A small image classifier, trained from scratch.
Model: 9.39M parameters, 64-pixel images, arch coatnet, norm rmsnorm, moe top_k, num experts 4, patch size [4, 4], depths [4, 4, 4], widths [96, 192, 384].
Training: ademamix at rate 0.0005, 8900 steps, batches of 128, held-out accuracy 93%.
Rows from block 9, named by matrix and row number. Rows with one number belong to one attention dimension. Each number is 50 + 12 x the weight over the matrix's rms, rounded and kept within 0 to 99. All counts start at 0.
# q: attention query (model.blocks.9.attn.q.weight, 384x384), inputs 128-255
# k: attention key (model.blocks.9.attn.k.weight, 384x384), inputs 128-255
q.239:56 39 51 54 47 57 47 47 49 43 62 34 48 53 54 57 51 42 56 66 35 74 61 68 56 50 64 51 42 55 49 52 54 61 59 67 47 50 43 46 53 42 61 49 42 36 45 57 44 49 49 43 41 54 57 46 50 51 69 39 59 54 42 44 61 47 52 43 46 62 51 59 45 61 46 49 51 55 40 55 53 45 64 53 60 56 40 51 44 36 57 59 41 61 42 45 59 55 70 57 62 46 50 57 52 58 50 65 45 49 47 59 26 62 61 50 64 54 49 39 47 58 54 55 48 56 53 61
q.240:45 83 52 54 59 43 40 67 44 53 53 60 42 56 72 52 48 70 56 41 61 53 28 67 54 71 35 53 52 24 35 43 36 45 26 66 47 28 75 46 55 52 29 45 69 45 64 54 45 69 67 44 47 32 61 53 48 59 17 58 27 36 52 41 34 70 72 48 47 39 46 33 59 55 43 50 52 43 74 47 61 50 35 39 45 33 49 29 45 50 36 43 51 36 58 33 52 50 43 35 32 44 64 44 41 36 53 38 45 52 60 33 74 36 56 47 45 29 55 44 47 51 48 48 39 70 57 49
q.241:40 51 39 45 38 55 32 60 47 32 51 61 48 57 40 46 37 48 58 44 58 35 48 42 37 64 50 36 60 50 48 56 57 56 67 47 54 52 47 46 41 54 40 47 53 53 64 60 28 46 56 50 49 57 46 25 67 63 43 35 45 65 56 58 60 39 41 52 44 29 51 53 52 44 50 57 29 55 57 42 54 58 66 74 46 48 52 62 39 45 56 53 46 43 35 66 51 73 43 53 43 42 49 49 34 51 50 53 58 38 55 46 54 43 42 51 58 50 31 47 61 62 45 43 43 65 51 53
q.242:62 20 49 43 48 66 67 28 65 58 56 57 57 36 47 52 43 26 51 57 57 52 65 34 70 23 63 30 43 60 64 58 73 47 66 43 55 79 24 57 48 51 51 53 43 57 35 46 71 46 36 54 65 63 33 71 48 36 95 44 71 47 28 48 68 26 42 51 67 61 46 58 49 51 53 53 42 58 26 46 34 49 37 54 53 61 40 68 47 53 71 55 51 66 54 55 47 46 41 76 54 65 40 55 58 46 58 52 47 54 37 50 39 58 51 53 69 67 50 54 55 57 64 52 71 30 43 52
q.243:53 60 52 48 69 55 38 58 61 61 42 79 25 40 58 32 47 70 57 40 54 36 23 50 54 64 33 42 78 33 24 27 49 42 39 63 39 36 70 41 48 56 43 62 58 39 51 50 58 73 47 34 60 36 55 66 64 70 23 69 29 48 48 44 24 78 66 39 48 42 37 23 67 55 36 43 51 55 68 45 55 36 21 76 38 39 56 41 64 54 57 43 63 36 46 43 57 52 32 35 27 52 64 61 36 27 81 23 48 46 61 39 74 35 65 53 55 19 52 48 54 63 52 32 39 56 55 47
q.244:36 62 48 57 55 54 39 64 45 64 49 54 56 42 66 58 54 41 42 42 61 61 44 66 73 41 47 54 34 39 44 31 44 47 32 55 43 37 64 55 48 58 33 48 57 59 43 51 52 69 64 37 36 37 59 70 45 42 58 57 30 39 44 36 45 55 76 45 38 48 42 45 47 54 56 60 61 43 51 51 43 55 42 36 48 47 31 36 62 49 37 40 60 58 57 34 48 46 45 44 47 51 58 54 55 42 56 57 41 60 60 49 52 61 52 42 40 43 64 36 46 56 56 68 52 53 30 55
q.245:63 37 40 37 46 58 32 50 44 52 68 60 49 63 37 54 26 62 60 48 43 65 52 41 34 62 48 51 64 51 38 56 48 43 58 49 50 41 44 42 35 53 52 39 50 42 63 53 39 57 54 58 45 53 54 23 65 57 46 33 33 53 56 40 51 42 52 36 38 30 46 39 66 45 49 62 29 37 60 41 58 44 78 73 53 40 53 47 50 34 55 41 46 51 38 63 39 71 48 47 38 35 43 59 42 35 66 41 64 46 40 45 53 51 54 54 69 60 39 68 52 63 46 24 33 70 39 26
q.246:56 41 26 38 35 56 30 46 43 48 66 43 70 64 55 79 48 53 66 52 50 59 42 41 37 31 55 36 44 56 61 64 50 42 56 51 48 35 39 38 26 46 51 37 37 35 63 34 47 52 50 62 36 57 59 43 56 54 59 18 32 43 42 28 53 23 51 56 58 39 39 57 36 51 39 59 39 53 63 60 52 51 59 56 50 32 31 53 48 23 51 45 58 55 25 54 52 48 51 64 45 42 44 44 46 49 51 73 55 54 49 60 42 56 61 53 57 62 38 52 48 62 61 52 52 66 30 42
q.247:39 40 27 47 27 64 48 46 51 41 61 41 65 53 51 74 49 24 54 57 40 51 50 41 47 32 63 40 20 59 67 59 50 48 59 30 59 51 41 57 34 50 37 48 42 53 56 55 51 51 56 49 50 60 39 54 56 43 75 27 58 41 37 48 68 18 47 65 57 60 57 63 31 38 54 52 46 54 44 40 33 67 57 56 58 52 42 56 42 41 49 58 53 68 40 50 45 55 60 69 50 44 40 51 58 59 42 76 52 59 61 61 25 49 52 48 51 58 40 44 60 55 59 65 57 42 25 51
q.248:50 52 53 59 44 49 46 50 52 47 49 52 50 66 47 59 30 23 56 48 63 43 44 50 67 57 54 29 53 38 59 54 50 56 56 45 74 64 35 54 54 67 23 50 56 65 58 58 51 32 50 53 50 61 39 52 57 57 63 43 62 55 51 62 63 24 53 57 63 48 42 60 45 52 58 60 36 46 53 44 31 62 42 51 38 63 39 50 41 44 58 40 60 62 45 39 35 56 42 71 57 48 50 48 37 56 44 65 63 43 47 50 53 41 38 45 67 50 36 43 66 55 69 61 47 46 36 50
q.249:66 15 49 42 44 61 71 16 76 49 52 49 61 35 36 56 49 30 42 65 47 42 65 15 58 25 60 37 59 72 60 65 62 42 85 49 63 84 19 58 53 54 72 54 23 38 35 28 78 35 18 68 60 61 30 58 48 42 87 36 67 53 39 51 62 32 33 53 68 62 50 61 47 51 39 42 31 66 36 59 34 46 45 56 44 60 43 62 52 50 68 60 58 67 37 68 53 47 45 77 56 58 28 56 65 59 57 58 41 58 30 57 33 57 52 63 63 60 38 52 58 57 66 39 64 26 46 53
q.250:65 46 66 48 51 48 67 35 65 62 47 48 60 46 63 62 62 41 49 64 57 59 64 43 66 26 58 45 48 54 68 50 48 45 58 53 59 65 45 47 47 60 63 43 38 42 49 35 66 44 45 58 35 56 47 61 39 45 67 45 56 34 40 38 62 40 47 58 64 59 45 61 46 61 50 61 53 49 32 62 47 56 49 37 44 57 36 42 46 47 54 52 57 65 52 46 58 41 48 57 68 53 48 47 51 59 45 64 31 51 31 50 48 61 48 48 54 64 61 50 48 46 77 60 43 22 60 54
q.251:40 51 44 49 53 57 41 69 48 55 59 69 43 45 33 28 34 59 45 28 63 43 47 56 51 62 34 50 38 37 37 30 46 46 42 47 43 51 62 63 48 43 32 53 71 61 46 74 40 57 72 32 62 42 48 44 64 42 40 64 48 68 57 56 54 58 56 39 42 42 46 39 66 49 73 55 53 44 54 32 45 52 51 52 55 70 56 59 55 64 48 44 39 34 61 49 32 50 46 48 47 60 59 56 50 42 59 40 58 61 49 50 48 38 32 33 44 46 56 44 49 57 40 52 56 59 35 51
q.252:85 31 49 35 44 62 56 32 67 48 46 59 43 46 32 40 52 52 62 57 46 37 52 36 39 45 55 37 82 59 49 48 63 49 63 61 48 63 33 39 50 42 70 46 39 38 43 43 58 39 33 61 60 57 43 42 58 60 58 41 48 57 46 52 51 48 42 45 57 47 55 39 57 56 18 52 24 59 45 50 49 28 41 77 49 50 51 61 49 35 65 40 50 50 41 63 51 46 43 59 41 58 45 52 47 42 67 39 53 33 32 46 50 55 53 66 75 51 42 57 51 56 59 26 52 56 53 43
q.253:46 44 53 53 56 56 60 41 60 62 30 62 42 43 47 48 59 19 36 45 62 40 47 49 85 14 51 30 31 43 69 40 63 30 54 38 54 78 40 73 54 63 35 62 44 77 26 58 77 48 34 45 66 49 31 98 43 27 85 66 75 50 35 52 71 43 62 56 53 72 45 57 40 43 66 44 63 59 40 50 36 66 11 38 41 80 27 60 68 65 58 53 68 50 67 36 39 27 41 74 59 81 56 64 60 59 64 56 41 66 49 47 28 65 40 38 58 57 62 41 62 50 60 72 76 22 32 67
q.254:52 41 74 54 54 57 73 35 49 58 53 26 62 40 57 46 56 28 53 64 43 69 79 52 63 40 65 58 52 62 77 50 53 54 55 46 49 70 35 72 67 51 63 61 45 44 22 60 59 41 59 58 51 71 38 52 27 32 78 52 70 49 45 55 63 44 41 47 47 66 58 60 41 58 63 52 68 55 19 59 47 46 49 29 64 57 55 52 45 51 53 54 34 62 59 52 53 41 52 57 80 60 44 38 71 61 38 64 32 51 40 70 34 69 53 47 44 68 65 46 38 44 59 60 59 26 60 53
q.255:49 35 59 46 49 56 84 16 66 44 38 32 69 35 51 60 63 17 45 72 55 50 73 34 61 21 61 55 46 75 82 70 52 64 73 42 71 81 20 64 67 61 64 48 28 53 31 31 71 23 30 54 62 65 37 69 40 25 92 48 83 43 39 55 70 37 24 70 71 78 54 74 24 50 57 33 50 64 25 62 42 52 36 31 45 63 53 65 36 62 57 62 54 82 49 56 52 32 51 83 80 58 33 45 71 66 31 61 44 53 32 60 25 59 51 64 37 68 41 45 58 28 62 67 67 14 52 55
q.256:63 43 42 47 40 40 59 30 66 51 49 34 64 56 53 81 58 30 48 66 55 41 64 21 58 30 56 28 66 55 79 81 60 34 77 44 67 58 44 51 45 60 64 39 22 44 48 21 68 37 25 80 41 57 28 56 54 56 66 32 57 54 44 63 57 37 25 75 51 66 44 55 43 34 32 39 42 62 52 77 46 52 41 66 40 54 49 63 38 32 58 70 57 75 30 57 72 55 46 56 62 47 38 29 43 64 27 53 41 43 42 50 43 49 52 83 57 49 36 65 62 41 71 50 27 27 62 50
q.257:33 42 47 59 36 47 50 43 52 48 65 27 79 63 52 67 45 30 49 55 51 67 67 42 45 54 63 56 43 57 57 77 38 72 61 52 52 49 49 63 52 61 53 40 40 49 53 44 45 40 55 39 32 69 50 45 58 40 57 24 66 57 51 48 41 26 47 54 55 61 59 56 37 53 70 25 64 44 36 55 25 53 66 37 51 40 46 48 32 41 40 60 45 72 35 48 49 62 51 61 60 56 23 35 52 57 30 62 76 69 56 70 35 40 52 57 28 64 35 65 60 31 57 52 44 47 48 49
q.258:30 57 46 44 55 53 72 53 57 34 33 54 50 26 57 39 61 54 49 62 56 38 44 54 45 52 57 66 50 41 40 44 51 74 35 53 48 38 49 38 56 50 63 61 55 50 43 55 52 41 33 42 54 54 61 56 47 52 38 60 67 32 60 64 37 72 55 44 51 53 62 52 39 59 41 43 65 53 50 56 64 46 26 39 44 44 65 51 61 64 44 53 46 52 63 47 44 37 48 45 49 63 48 56 51 47 55 45 33 41 58 51 52 44 60 46 49 34 55 45 46 42 51 46 60 49 69 56
q.259:54 59 55 64 46 38 21 65 30 54 68 30 61 69 53 69 42 59 67 59 49 75 58 60 38 67 57 65 47 59 52 57 34 71 36 64 50 42 63 47 38 53 44 25 49 37 67 55 36 39 85 35 24 54 77 28 40 53 36 38 40 43 70 46 40 43 65 38 54 35 58 53 40 42 50 47 46 30 62 46 37 50 73 43 56 27 63 35 47 35 46 55 30 61 37 45 53 64 68 39 66 45 43 44 58 48 44 51 68 48 49 56 52 51 42 55 51 66 52 55 48 52 45 38 32 73 37 52
q.260:49 56 42 49 50 56 60 71 63 31 42 74 42 51 47 48 62 75 72 63 49 50 26 67 37 53 51 69 53 40 35 29 40 53 19 63 44 18 59 22 36 53 56 50 63 41 50 70 43 44 48 56 65 41 68 46 39 64 27 62 39 42 64 51 29 67 70 32 70 35 63 50 49 61 32 54 47 59 63 63 90 36 34 43 38 33 71 49 68 46 42 41 44 30 54 22 57 42 50 34 52 52 45 65 47 52 73 45 40 42 58 49 56 38 63 56 72 20 60 55 41 51 45 58 48 58 74 52
q.261:31 51 57 55 50 35 63 26 35 47 51 26 68 49 59 64 51 22 31 43 49 50 70 28 53 45 44 52 36 52 63 80 58 60 74 42 49 76 34 63 71 43 58 53 41 58 53 33 52 36 38 45 37 64 30 56 62 36 49 35 61 49 42 67 63 38 24 63 36 71 43 56 37 49 48 39 60 46 40 46 13 45 61 43 54 60 43 50 37 61 62 56 54 72 42 71 44 43 55 66 63 47 42 44 55 55 26 52 58 54 40 65 38 51 40 57 32 82 46 42 57 35 57 52 55 39 41 49
q.262:47 63 55 47 49 55 47 69 46 60 67 62 45 57 48 47 64 67 45 44 44 47 51 65 53 72 50 63 49 43 25 28 35 57 31 57 50 33 73 42 39 38 53 52 66 47 59 60 39 57 74 29 45 44 69 42 48 62 33 60 21 44 63 28 42 65 74 23 43 43 48 30 74 63 43 67 53 33 52 34 60 49 65 47 54 31 51 22 57 42 42 42 38 40 54 43 39 59 59 27 36 51 60 66 58 46 62 48 56 61 52 44 76 49 38 34 48 39 47 46 35 56 46 31 54 73 41 46
q.263:41 46 34 58 56 58 45 39 59 48 58 52 61 38 49 66 54 54 70 54 44 49 48 53 47 62 47 58 58 62 46 37 47 54 56 53 61 54 53 43 48 55 54 49 47 37 39 49 43 63 42 58 50 46 65 38 65 56 57 47 28 48 48 53 46 60 49 43 48 47 48 40 63 65 50 57 62 56 51 54 60 34 55 58 46 55 49 44 59 33 40 38 66 53 33 29 46 54 51 48 39 39 37 64 48 45 58 53 32 52 60 55 51 50 61 59 45 47 42 47 53 66 50 53 63 52 62 51
q.264:55 39 64 53 37 44 34 41 32 64 67 31 60 63 52 56 37 33 36 49 45 71 71 44 51 41 53 45 38 59 54 71 45 59 64 47 43 57 35 66 47 46 43 39 48 51 56 47 45 55 60 45 32 55 41 30 61 44 56 31 58 59 38 47 64 24 46 60 47 49 44 60 44 42 65 39 47 44 37 42 32 57 76 49 60 52 39 56 34 50 56 52 42 66 44 63 54 65 58 58 58 50 50 45 53 52 37 61 76 58 44 56 40 53 49 47 38 75 50 54 49 49 55 49 43 51 32 50
q.265:32 59 65 58 52 37 54 59 32 67 58 46 43 45 42 24 44 48 45 38 48 51 54 67 41 61 41 54 28 38 35 33 38 54 43 39 34 51 55 63 48 42 43 64 67 57 52 64 37 60 84 25 44 50 56 51 45 29 38 64 48 48 59 48 55 56 58 44 47 47 62 44 45 49 66 51 73 22 44 24 15 57 69 41 66 54 60 54 53 71 46 52 37 45 66 65 32 37 56 44 46 52 72 61 70 43 44 31 78 67 60 48 46 58 34 24 27 61 61 39 40 51 29 43 62 69 25 58
k.239:54 47 48 56 46 50 44 48 49 47 55 58 29 57 43 63 48 43 60 54 37 38 51 51 60 50 76 50 58 59 58 61 63 46 45 53 63 61 48 41 42 54 68 40 66 42 56 65 40 44 47 60 64 22 43 53 46 63 51 50 45 50 45 56 56 51 57 53 41 46 61 48 62 52 38 66 44 38 48 41 57 45 54 59 48 46 38 56 49 37 60 36 40 44 53 42 53 61 45 55 57 50 38 66 43 57 55 48 42 39 45 39 52 60 50 62 66 58 41 61 66 58 61 47 49 38 69 39
k.240:57 64 51 61 40 36 20 69 32 47 19 56 55 53 47 51 16 50 53 35 58 48 39 51 63 82 45 49 39 61 49 48 49 41 65 56 44 48 35 36 67 48 39 32 42 67 59 72 28 45 47 55 25 58 50 24 51 35 22 39 41 57 65 57 53 38 54 64 43 37 57 50 40 30 61 73 35 41 74 37 39 54 55 62 42 49 53 61 76 58 72 42 53 32 44 44 35 64 37 60 39 47 51 50 14 49 49 36 63 42 52 41 59 44 17 47 44 60 61 54 57 39 40 49 40 57 40 60
k.241:61 34 80 33 42 49 59 29 41 54 59 30 58 49 54 51 44 32 38 57 19 71 69 52 60 46 59 59 56 74 50 84 50 68 53 54 35 63 46 48 60 43 70 59 36 27 57 41 47 49 51 51 47 56 68 28 59 51 72 45 59 56 38 33 66 40 25 54 58 52 55 58 70 55 42 47 55 51 35 52 74 45 76 37 79 53 46 48 29 42 45 60 40 55 44 55 73 50 69 53 72 52 43 45 78 57 36 62 46 41 41 66 36 65 78 51 37 49 42 47 31 49 58 49 27 50 62 59
k.242:33 49 51 46 58 60 69 52 66 55 51 45 54 44 52 45 64 51 49 65 42 51 51 67 47 30 46 54 52 26 46 39 41 65 30 50 56 42 73 47 31 54 58 59 64 46 33 48 49 58 54 24 60 38 54 66 52 54 70 59 52 33 56 60 49 60 58 37 51 64 50 47 48 73 38 35 69 55 33 56 50 27 44 43 44 54 65 46 48 42 32 44 34 61 46 48 45 32 56 38 54 61 53 58 72 53 51 62 39 57 50 58 46 46 69 48 41 39 45 47 53 49 50 48 74 53 67 53
k.243:41 51 40 58 49 43 30 81 36 36 27 53 48 44 65 58 30 50 42 37 62 57 50 72 56 73 37 47 28 68 54 49 35 50 53 57 32 48 52 35 54 43 50 16 63 60 50 77 30 39 63 31 19 54 46 22 48 43 32 49 56 59 69 60 64 42 63 54 41 27 62 42 26 34 63 51 39 27 69 24 45 62 64 42 58 59 42 56 59 56 59 48 38 31 48 52 37 60 40 76 52 53 57 50 34 56 43 51 58 40 58 40 51 45 11 48 33 61 59 62 82 29 49 63 32 69 41 54
k.244:41 68 33 59 47 46 33 69 50 59 24 80 46 46 34 42 34 57 55 29 79 41 22 48 48 82 37 55 34 35 40 34 51 40 55 53 54 40 47 42 62 47 35 37 60 71 62 62 36 54 41 44 40 52 49 55 58 41 29 56 41 51 67 76 50 55 62 42 59 14 43 42 47 58 79 68 44 37 63 22 28 58 42 62 14 66 59 46 79 51 60 34 66 29 42 27 23 64 19 56 30 45 47 55 04 37 71 28 72 47 53 38 62 23 05 46 29 39 60 61 64 36 30 52 61 61 49 52
k.245:39 57 49 45 49 47 60 41 24 38 49 34 62 31 48 49 53 42 39 56 38 70 63 63 33 48 46 65 34 63 57 69 44 60 40 46 44 56 60 49 59 40 71 36 28 41 56 52 38 59 62 55 56 52 62 36 43 38 40 56 66 58 43 50 52 57 44 65 46 54 61 59 61 50 44 48 59 55 40 49 67 45 73 47 58 42 54 46 32 51 33 58 41 74 52 57 57 46 62 54 68 47 47 42 72 43 39 49 60 51 51 56 39 65 60 57 34 67 51 43 34 39 40 51 37 55 67 43
k.246:52 57 56 46 66 56 59 51 53 58 56 61 47 27 38 22 47 56 43 59 73 54 26 53 63 61 46 62 50 28 28 37 52 60 31 55 45 47 49 47 61 51 46 63 59 48 54 50 55 40 61 33 66 32 77 53 58 34 67 71 55 37 52 58 48 52 61 24 63 34 46 49 62 68 53 56 58 47 55 37 41 45 56 58 52 55 56 54 61 60 58 28 27 43 57 28 46 42 53 52 53 41 70 70 44 37 57 37 42 37 39 51 54 47 41 17 46 44 67 52 16 44 33 58 45 55 52 52
k.247:48 48 60 47 55 60 70 36 66 64 57 67 51 28 39 33 62 53 58 66 57 42 40 54 62 45 59 64 62 33 30 53 59 71 36 49 56 56 54 46 59 52 45 66 62 45 53 36 65 48 36 44 60 52 66 69 61 46 65 63 53 43 55 51 49 57 47 25 67 39 36 43 68 65 53 54 57 57 38 56 50 39 48 53 36 46 55 42 57 47 44 33 57 46 47 48 58 36 50 38 40 55 57 54 62 48 54 45 53 50 49 52 61 46 60 39 44 26 47 43 29 49 54 50 53 42 57 57
k.248:53 56 53 46 43 54 52 55 49 59 66 47 52 49 57 41 45 43 65 53 26 59 45 50 58 56 54 50 57 40 35 47 45 74 42 47 46 45 60 53 59 53 46 74 64 45 56 47 37 52 54 34 51 41 68 46 63 56 74 52 35 37 46 47 56 51 40 38 55 47 36 34 67 70 39 54 57 59 45 51 60 43 62 51 48 64 54 38 49 50 46 36 45 52 28 38 61 46 60 35 55 52 51 63 57 44 52 67 41 46 43 69 53 43 78 48 36 41 44 50 58 53 55 43 46 48 47 45
k.249:35 47 54 41 74 60 68 54 58 58 63 37 50 39 50 43 75 51 44 68 46 53 55 72 54 25 47 52 45 31 40 39 36 64 21 43 49 48 70 51 30 43 63 63 62 49 36 41 67 53 62 19 56 41 52 69 46 52 75 67 58 36 42 52 50 74 59 33 51 69 39 41 48 68 37 33 68 59 37 61 57 36 42 42 64 59 57 47 32 54 32 55 29 55 50 55 50 38 63 41 52 60 62 62 81 53 53 57 34 59 52 65 57 44 68 43 51 42 54 42 49 56 52 49 71 47 55 48
k.250:30 59 37 57 58 54 47 58 56 55 60 55 48 46 48 36 48 50 68 53 49 36 34 54 50 40 48 46 42 21 42 32 50 49 37 47 56 44 66 57 30 50 44 62 68 58 40 60 46 56 61 46 68 35 53 66 58 41 59 58 39 28 44 67 50 71 61 36 46 57 37 34 56 68 59 50 56 51 42 44 46 40 34 62 38 53 54 48 64 54 54 45 38 54 47 57 36 56 41 47 33 48 60 67 34 44 67 49 34 51 63 48 61 43 44 36 57 47 45 38 47 68 42 43 74 59 37 30
k.251:53 40 54 56 33 43 45 41 45 55 33 28 44 65 45 61 51 34 37 49 34 54 66 48 52 63 56 53 49 63 67 64 54 45 75 52 62 56 41 47 67 51 57 46 36 46 50 51 41 50 42 64 37 58 42 38 53 67 40 27 51 59 59 47 58 33 35 67 46 56 63 58 41 56 54 43 47 38 41 49 42 51 66 46 41 56 52 36 41 49 51 57 66 54 50 45 53 53 58 47 65 46 23 32 51 63 38 45 71 46 45 49 34 44 47 71 41 55 43 67 66 43 52 48 52 57 60 62
k.252:45 46 44 52 65 49 65 60 44 46 61 10 47 50 61 64 64 46 36 63 38 69 70 68 38 30 52 55 37 67 62 62 33 66 28 43 35 42 73 48 35 45 64 41 58 39 39 46 53 54 69 42 47 43 57 47 38 52 59 56 57 43 52 40 50 49 50 54 30 72 64 46 29 40 34 30 66 55 46 54 63 42 52 28 77 46 57 48 23 56 37 69 12 72 52 62 47 45 67 52 68 61 45 45 86 63 38 65 28 46 57 60 36 62 76 45 55 60 58 43 51 53 43 48 53 53 57 43
k.253:31 46 38 46 50 55 59 65 83 58 61 72 39 52 43 47 65 49 70 60 63 26 27 58 60 51 48 43 46 16 34 21 45 56 27 57 59 32 63 41 43 59 41 57 92 55 54 58 42 47 37 23 47 58 61 67 51 61 51 52 45 37 69 66 50 59 70 23 64 29 46 30 42 91 64 40 59 38 46 33 39 45 37 49 17 70 59 37 55 39 50 42 41 35 45 32 31 54 33 51 39 64 38 71 41 54 58 50 56 56 55 52 49 19 41 40 38 31 40 65 86 60 43 52 68 64 54 58
k.254:37 50 36 59 47 56 75 41 53 39 51 32 41 55 46 73 73 46 62 65 32 43 61 41 23 32 56 40 60 31 78 46 57 41 43 38 74 38 57 64 24 68 56 66 44 47 43 38 65 64 28 64 64 37 34 71 42 63 49 50 44 33 48 54 33 74 47 49 43 66 45 56 58 58 37 46 53 67 38 74 58 36 33 57 27 41 45 45 41 45 45 50 76 69 53 60 61 39 44 31 50 40 31 40 57 52 54 43 36 56 48 49 49 49 82 77 68 45 34 42 57 50 51 42 61 30 67 20
k.255:44 46 59 41 66 62 73 47 71 60 67 50 48 49 59 44 72 53 55 63 49 44 45 54 53 20 48 38 61 24 49 29 47 65 39 48 54 49 65 51 36 51 45 69 66 45 37 30 78 65 43 30 67 40 49 75 56 59 76 63 47 34 36 50 42 66 59 36 57 67 26 44 63 60 43 32 54 60 35 62 52 42 27 54 56 50 52 44 47 39 41 46 39 56 46 54 51 37 48 43 41 66 62 63 70 52 62 60 31 54 51 59 58 48 76 46 65 36 43 37 43 64 62 43 72 52 40 49
k.256:31 60 40 43 77 42 55 65 71 53 49 69 27 41 64 36 59 54 66 54 48 33 49 68 53 42 37 25 49 25 54 29 49 51 27 39 54 56 56 34 31 49 58 64 72 57 45 50 52 57 47 43 47 32 46 35 43 60 44 77 46 47 62 66 57 77 61 34 30 41 53 48 39 61 45 46 49 48 61 49 61 50 57 57 51 62 53 56 62 49 59 46 41 42 52 58 52 43 47 63 49 84 48 60 42 48 72 39 25 35 51 40 63 48 56 47 51 47 61 21 67 48 55 53 54 35 63 49
k.257:54 25 45 23 65 46 64 39 68 40 48 48 49 49 55 54 66 52 49 64 39 55 71 61 34 14 50 46 60 71 69 58 46 44 51 39 33 79 35 45 36 37 84 52 33 31 35 24 68 51 33 42 42 54 40 25 35 52 60 66 79 63 39 49 64 63 29 51 43 63 66 81 30 54 06 32 45 65 46 64 69 54 40 51 76 46 51 73 42 63 66 72 31 54 45 75 77 34 62 63 56 85 46 43 56 49 62 48 34 35 39 35 39 62 74 61 56 57 59 34 33 30 65 40 41 41 71 57
k.258:68 39 45 47 41 62 38 52 55 51 45 60 49 63 45 53 22 55 57 30 56 52 45 38 52 54 63 35 53 54 43 48 51 33 78 57 42 57 29 56 55 51 41 58 52 54 45 48 48 47 39 61 54 53 23 46 62 53 64 39 44 64 31 55 47 28 48 53 47 43 51 56 40 46 68 52 24 50 68 50 51 55 41 68 63 42 34 66 62 38 67 57 68 26 36 51 51 76 46 55 34 44 57 43 19 45 55 62 50 55 63 50 50 57 38 51 62 51 51 58 54 66 62 54 32 59 33 49
k.259:65 50 74 63 59 32 44 50 29 51 57 43 52 44 43 53 59 64 41 52 52 81 61 66 49 62 59 59 35 69 52 65 56 39 35 60 35 57 49 47 52 40 65 34 51 40 55 61 49 36 78 54 48 43 71 38 34 44 35 50 48 56 55 38 47 54 53 60 53 48 49 61 46 36 50 51 47 38 59 43 44 53 64 41 72 54 53 60 59 56 40 54 31 62 57 61 47 44 61 50 65 42 73 48 62 48 31 45 57 60 41 52 51 59 39 47 50 71 63 54 30 41 33 50 33 51 37 55
k.260:54 76 70 72 45 43 42 51 27 60 51 54 55 56 41 54 27 65 46 21 66 68 53 43 71 85 65 49 32 40 42 50 60 26 51 53 52 47 50 49 64 57 33 40 62 69 67 72 41 48 80 58 50 43 54 53 49 42 35 39 48 53 43 45 42 29 71 53 43 35 37 38 44 27 83 81 55 20 64 42 32 51 66 45 56 38 25 50 74 54 57 37 56 44 65 31 25 69 48 54 54 22 68 53 40 46 36 44 75 68 45 48 56 66 18 39 48 62 56 71 27 68 35 73 43 62 26 38
k.261:50 30 47 24 58 57 45 53 84 43 31 56 41 57 59 42 64 43 65 75 30 37 50 56 30 11 49 31 72 56 68 51 50 45 64 44 51 61 48 41 32 47 62 55 28 28 35 30 54 61 21 53 46 42 31 46 56 56 72 57 52 62 41 56 64 61 18 51 46 54 62 55 51 64 24 28 21 80 39 48 76 48 32 71 50 57 66 70 37 50 63 61 57 38 29 60 79 40 46 54 44 86 47 47 45 50 71 57 14 22 56 51 46 44 74 60 66 26 48 34 70 53 79 33 47 46 58 63
k.262:60 62 72 67 46 40 45 47 19 62 58 36 64 50 35 46 35 64 32 34 66 78 54 46 58 67 49 62 38 56 42 62 47 51 51 60 46 41 59 64 62 53 33 34 52 65 55 68 49 52 69 55 53 54 63 45 58 36 41 40 50 58 55 45 47 22 68 62 63 38 44 45 53 39 76 58 63 33 57 49 28 51 62 44 50 45 45 42 54 60 38 45 48 55 59 33 27 51 56 52 60 26 60 52 57 44 21 46 81 78 48 65 39 53 26 41 37 66 59 74 28 50 19 57 45 61 35 44
k.263:52 54 63 50 42 43 57 40 44 53 45 54 54 55 36 49 47 47 35 48 49 50 56 44 57 47 38 55 49 40 54 60 46 43 61 53 48 63 43 72 64 44 46 48 44 62 51 46 45 60 46 45 41 53 39 50 57 39 60 58 71 58 46 57 57 34 48 55 58 49 46 55 40 51 49 53 57 41 37 49 36 56 43 54 43 39 46 50 53 61 59 51 60 55 56 58 51 51 42 51 57 42 57 49 51 56 49 50 57 52 40 54 49 65 47 46 45 50 61 47 42 45 54 63 39 60 49 53
k.264:47 32 47 35 73 54 68 46 70 46 62 36 55 44 54 52 79 53 48 82 29 41 62 53 30 24 42 60 60 55 55 52 38 62 33 40 48 55 59 40 36 33 74 57 41 32 36 30 62 49 32 38 49 58 53 51 41 59 51 61 61 45 59 43 54 70 37 45 42 65 59 56 38 62 17 18 57 66 40 61 61 34 50 38 67 51 66 52 31 48 39 65 34 63 49 72 62 29 71 48 57 71 45 50 75 58 40 43 31 46 44 46 42 48 62 58 46 39 47 36 52 35 52 32 49 45 69 49
k.265:58 34 52 50 31 49 41 45 49 55 54 35 56 60 39 57 53 51 38 61 39 69 57 51 42 48 61 65 46 66 46 56 39 62 55 64 37 42 45 54 46 52 56 37 38 32 62 60 34 55 59 51 53 66 58 54 55 63 52 33 47 46 52 38 44 43 42 50 63 53 44 54 61 50 54 41 39 52 40 47 60 43 61 45 55 53 56 42 37 51 43 61 49 58 44 50 51 62 71 43 60 40 47 54 61 64 31 69 56 57 50 54 46 45 51 50 45 38 38 61 52 48 56 39 36 64 47 47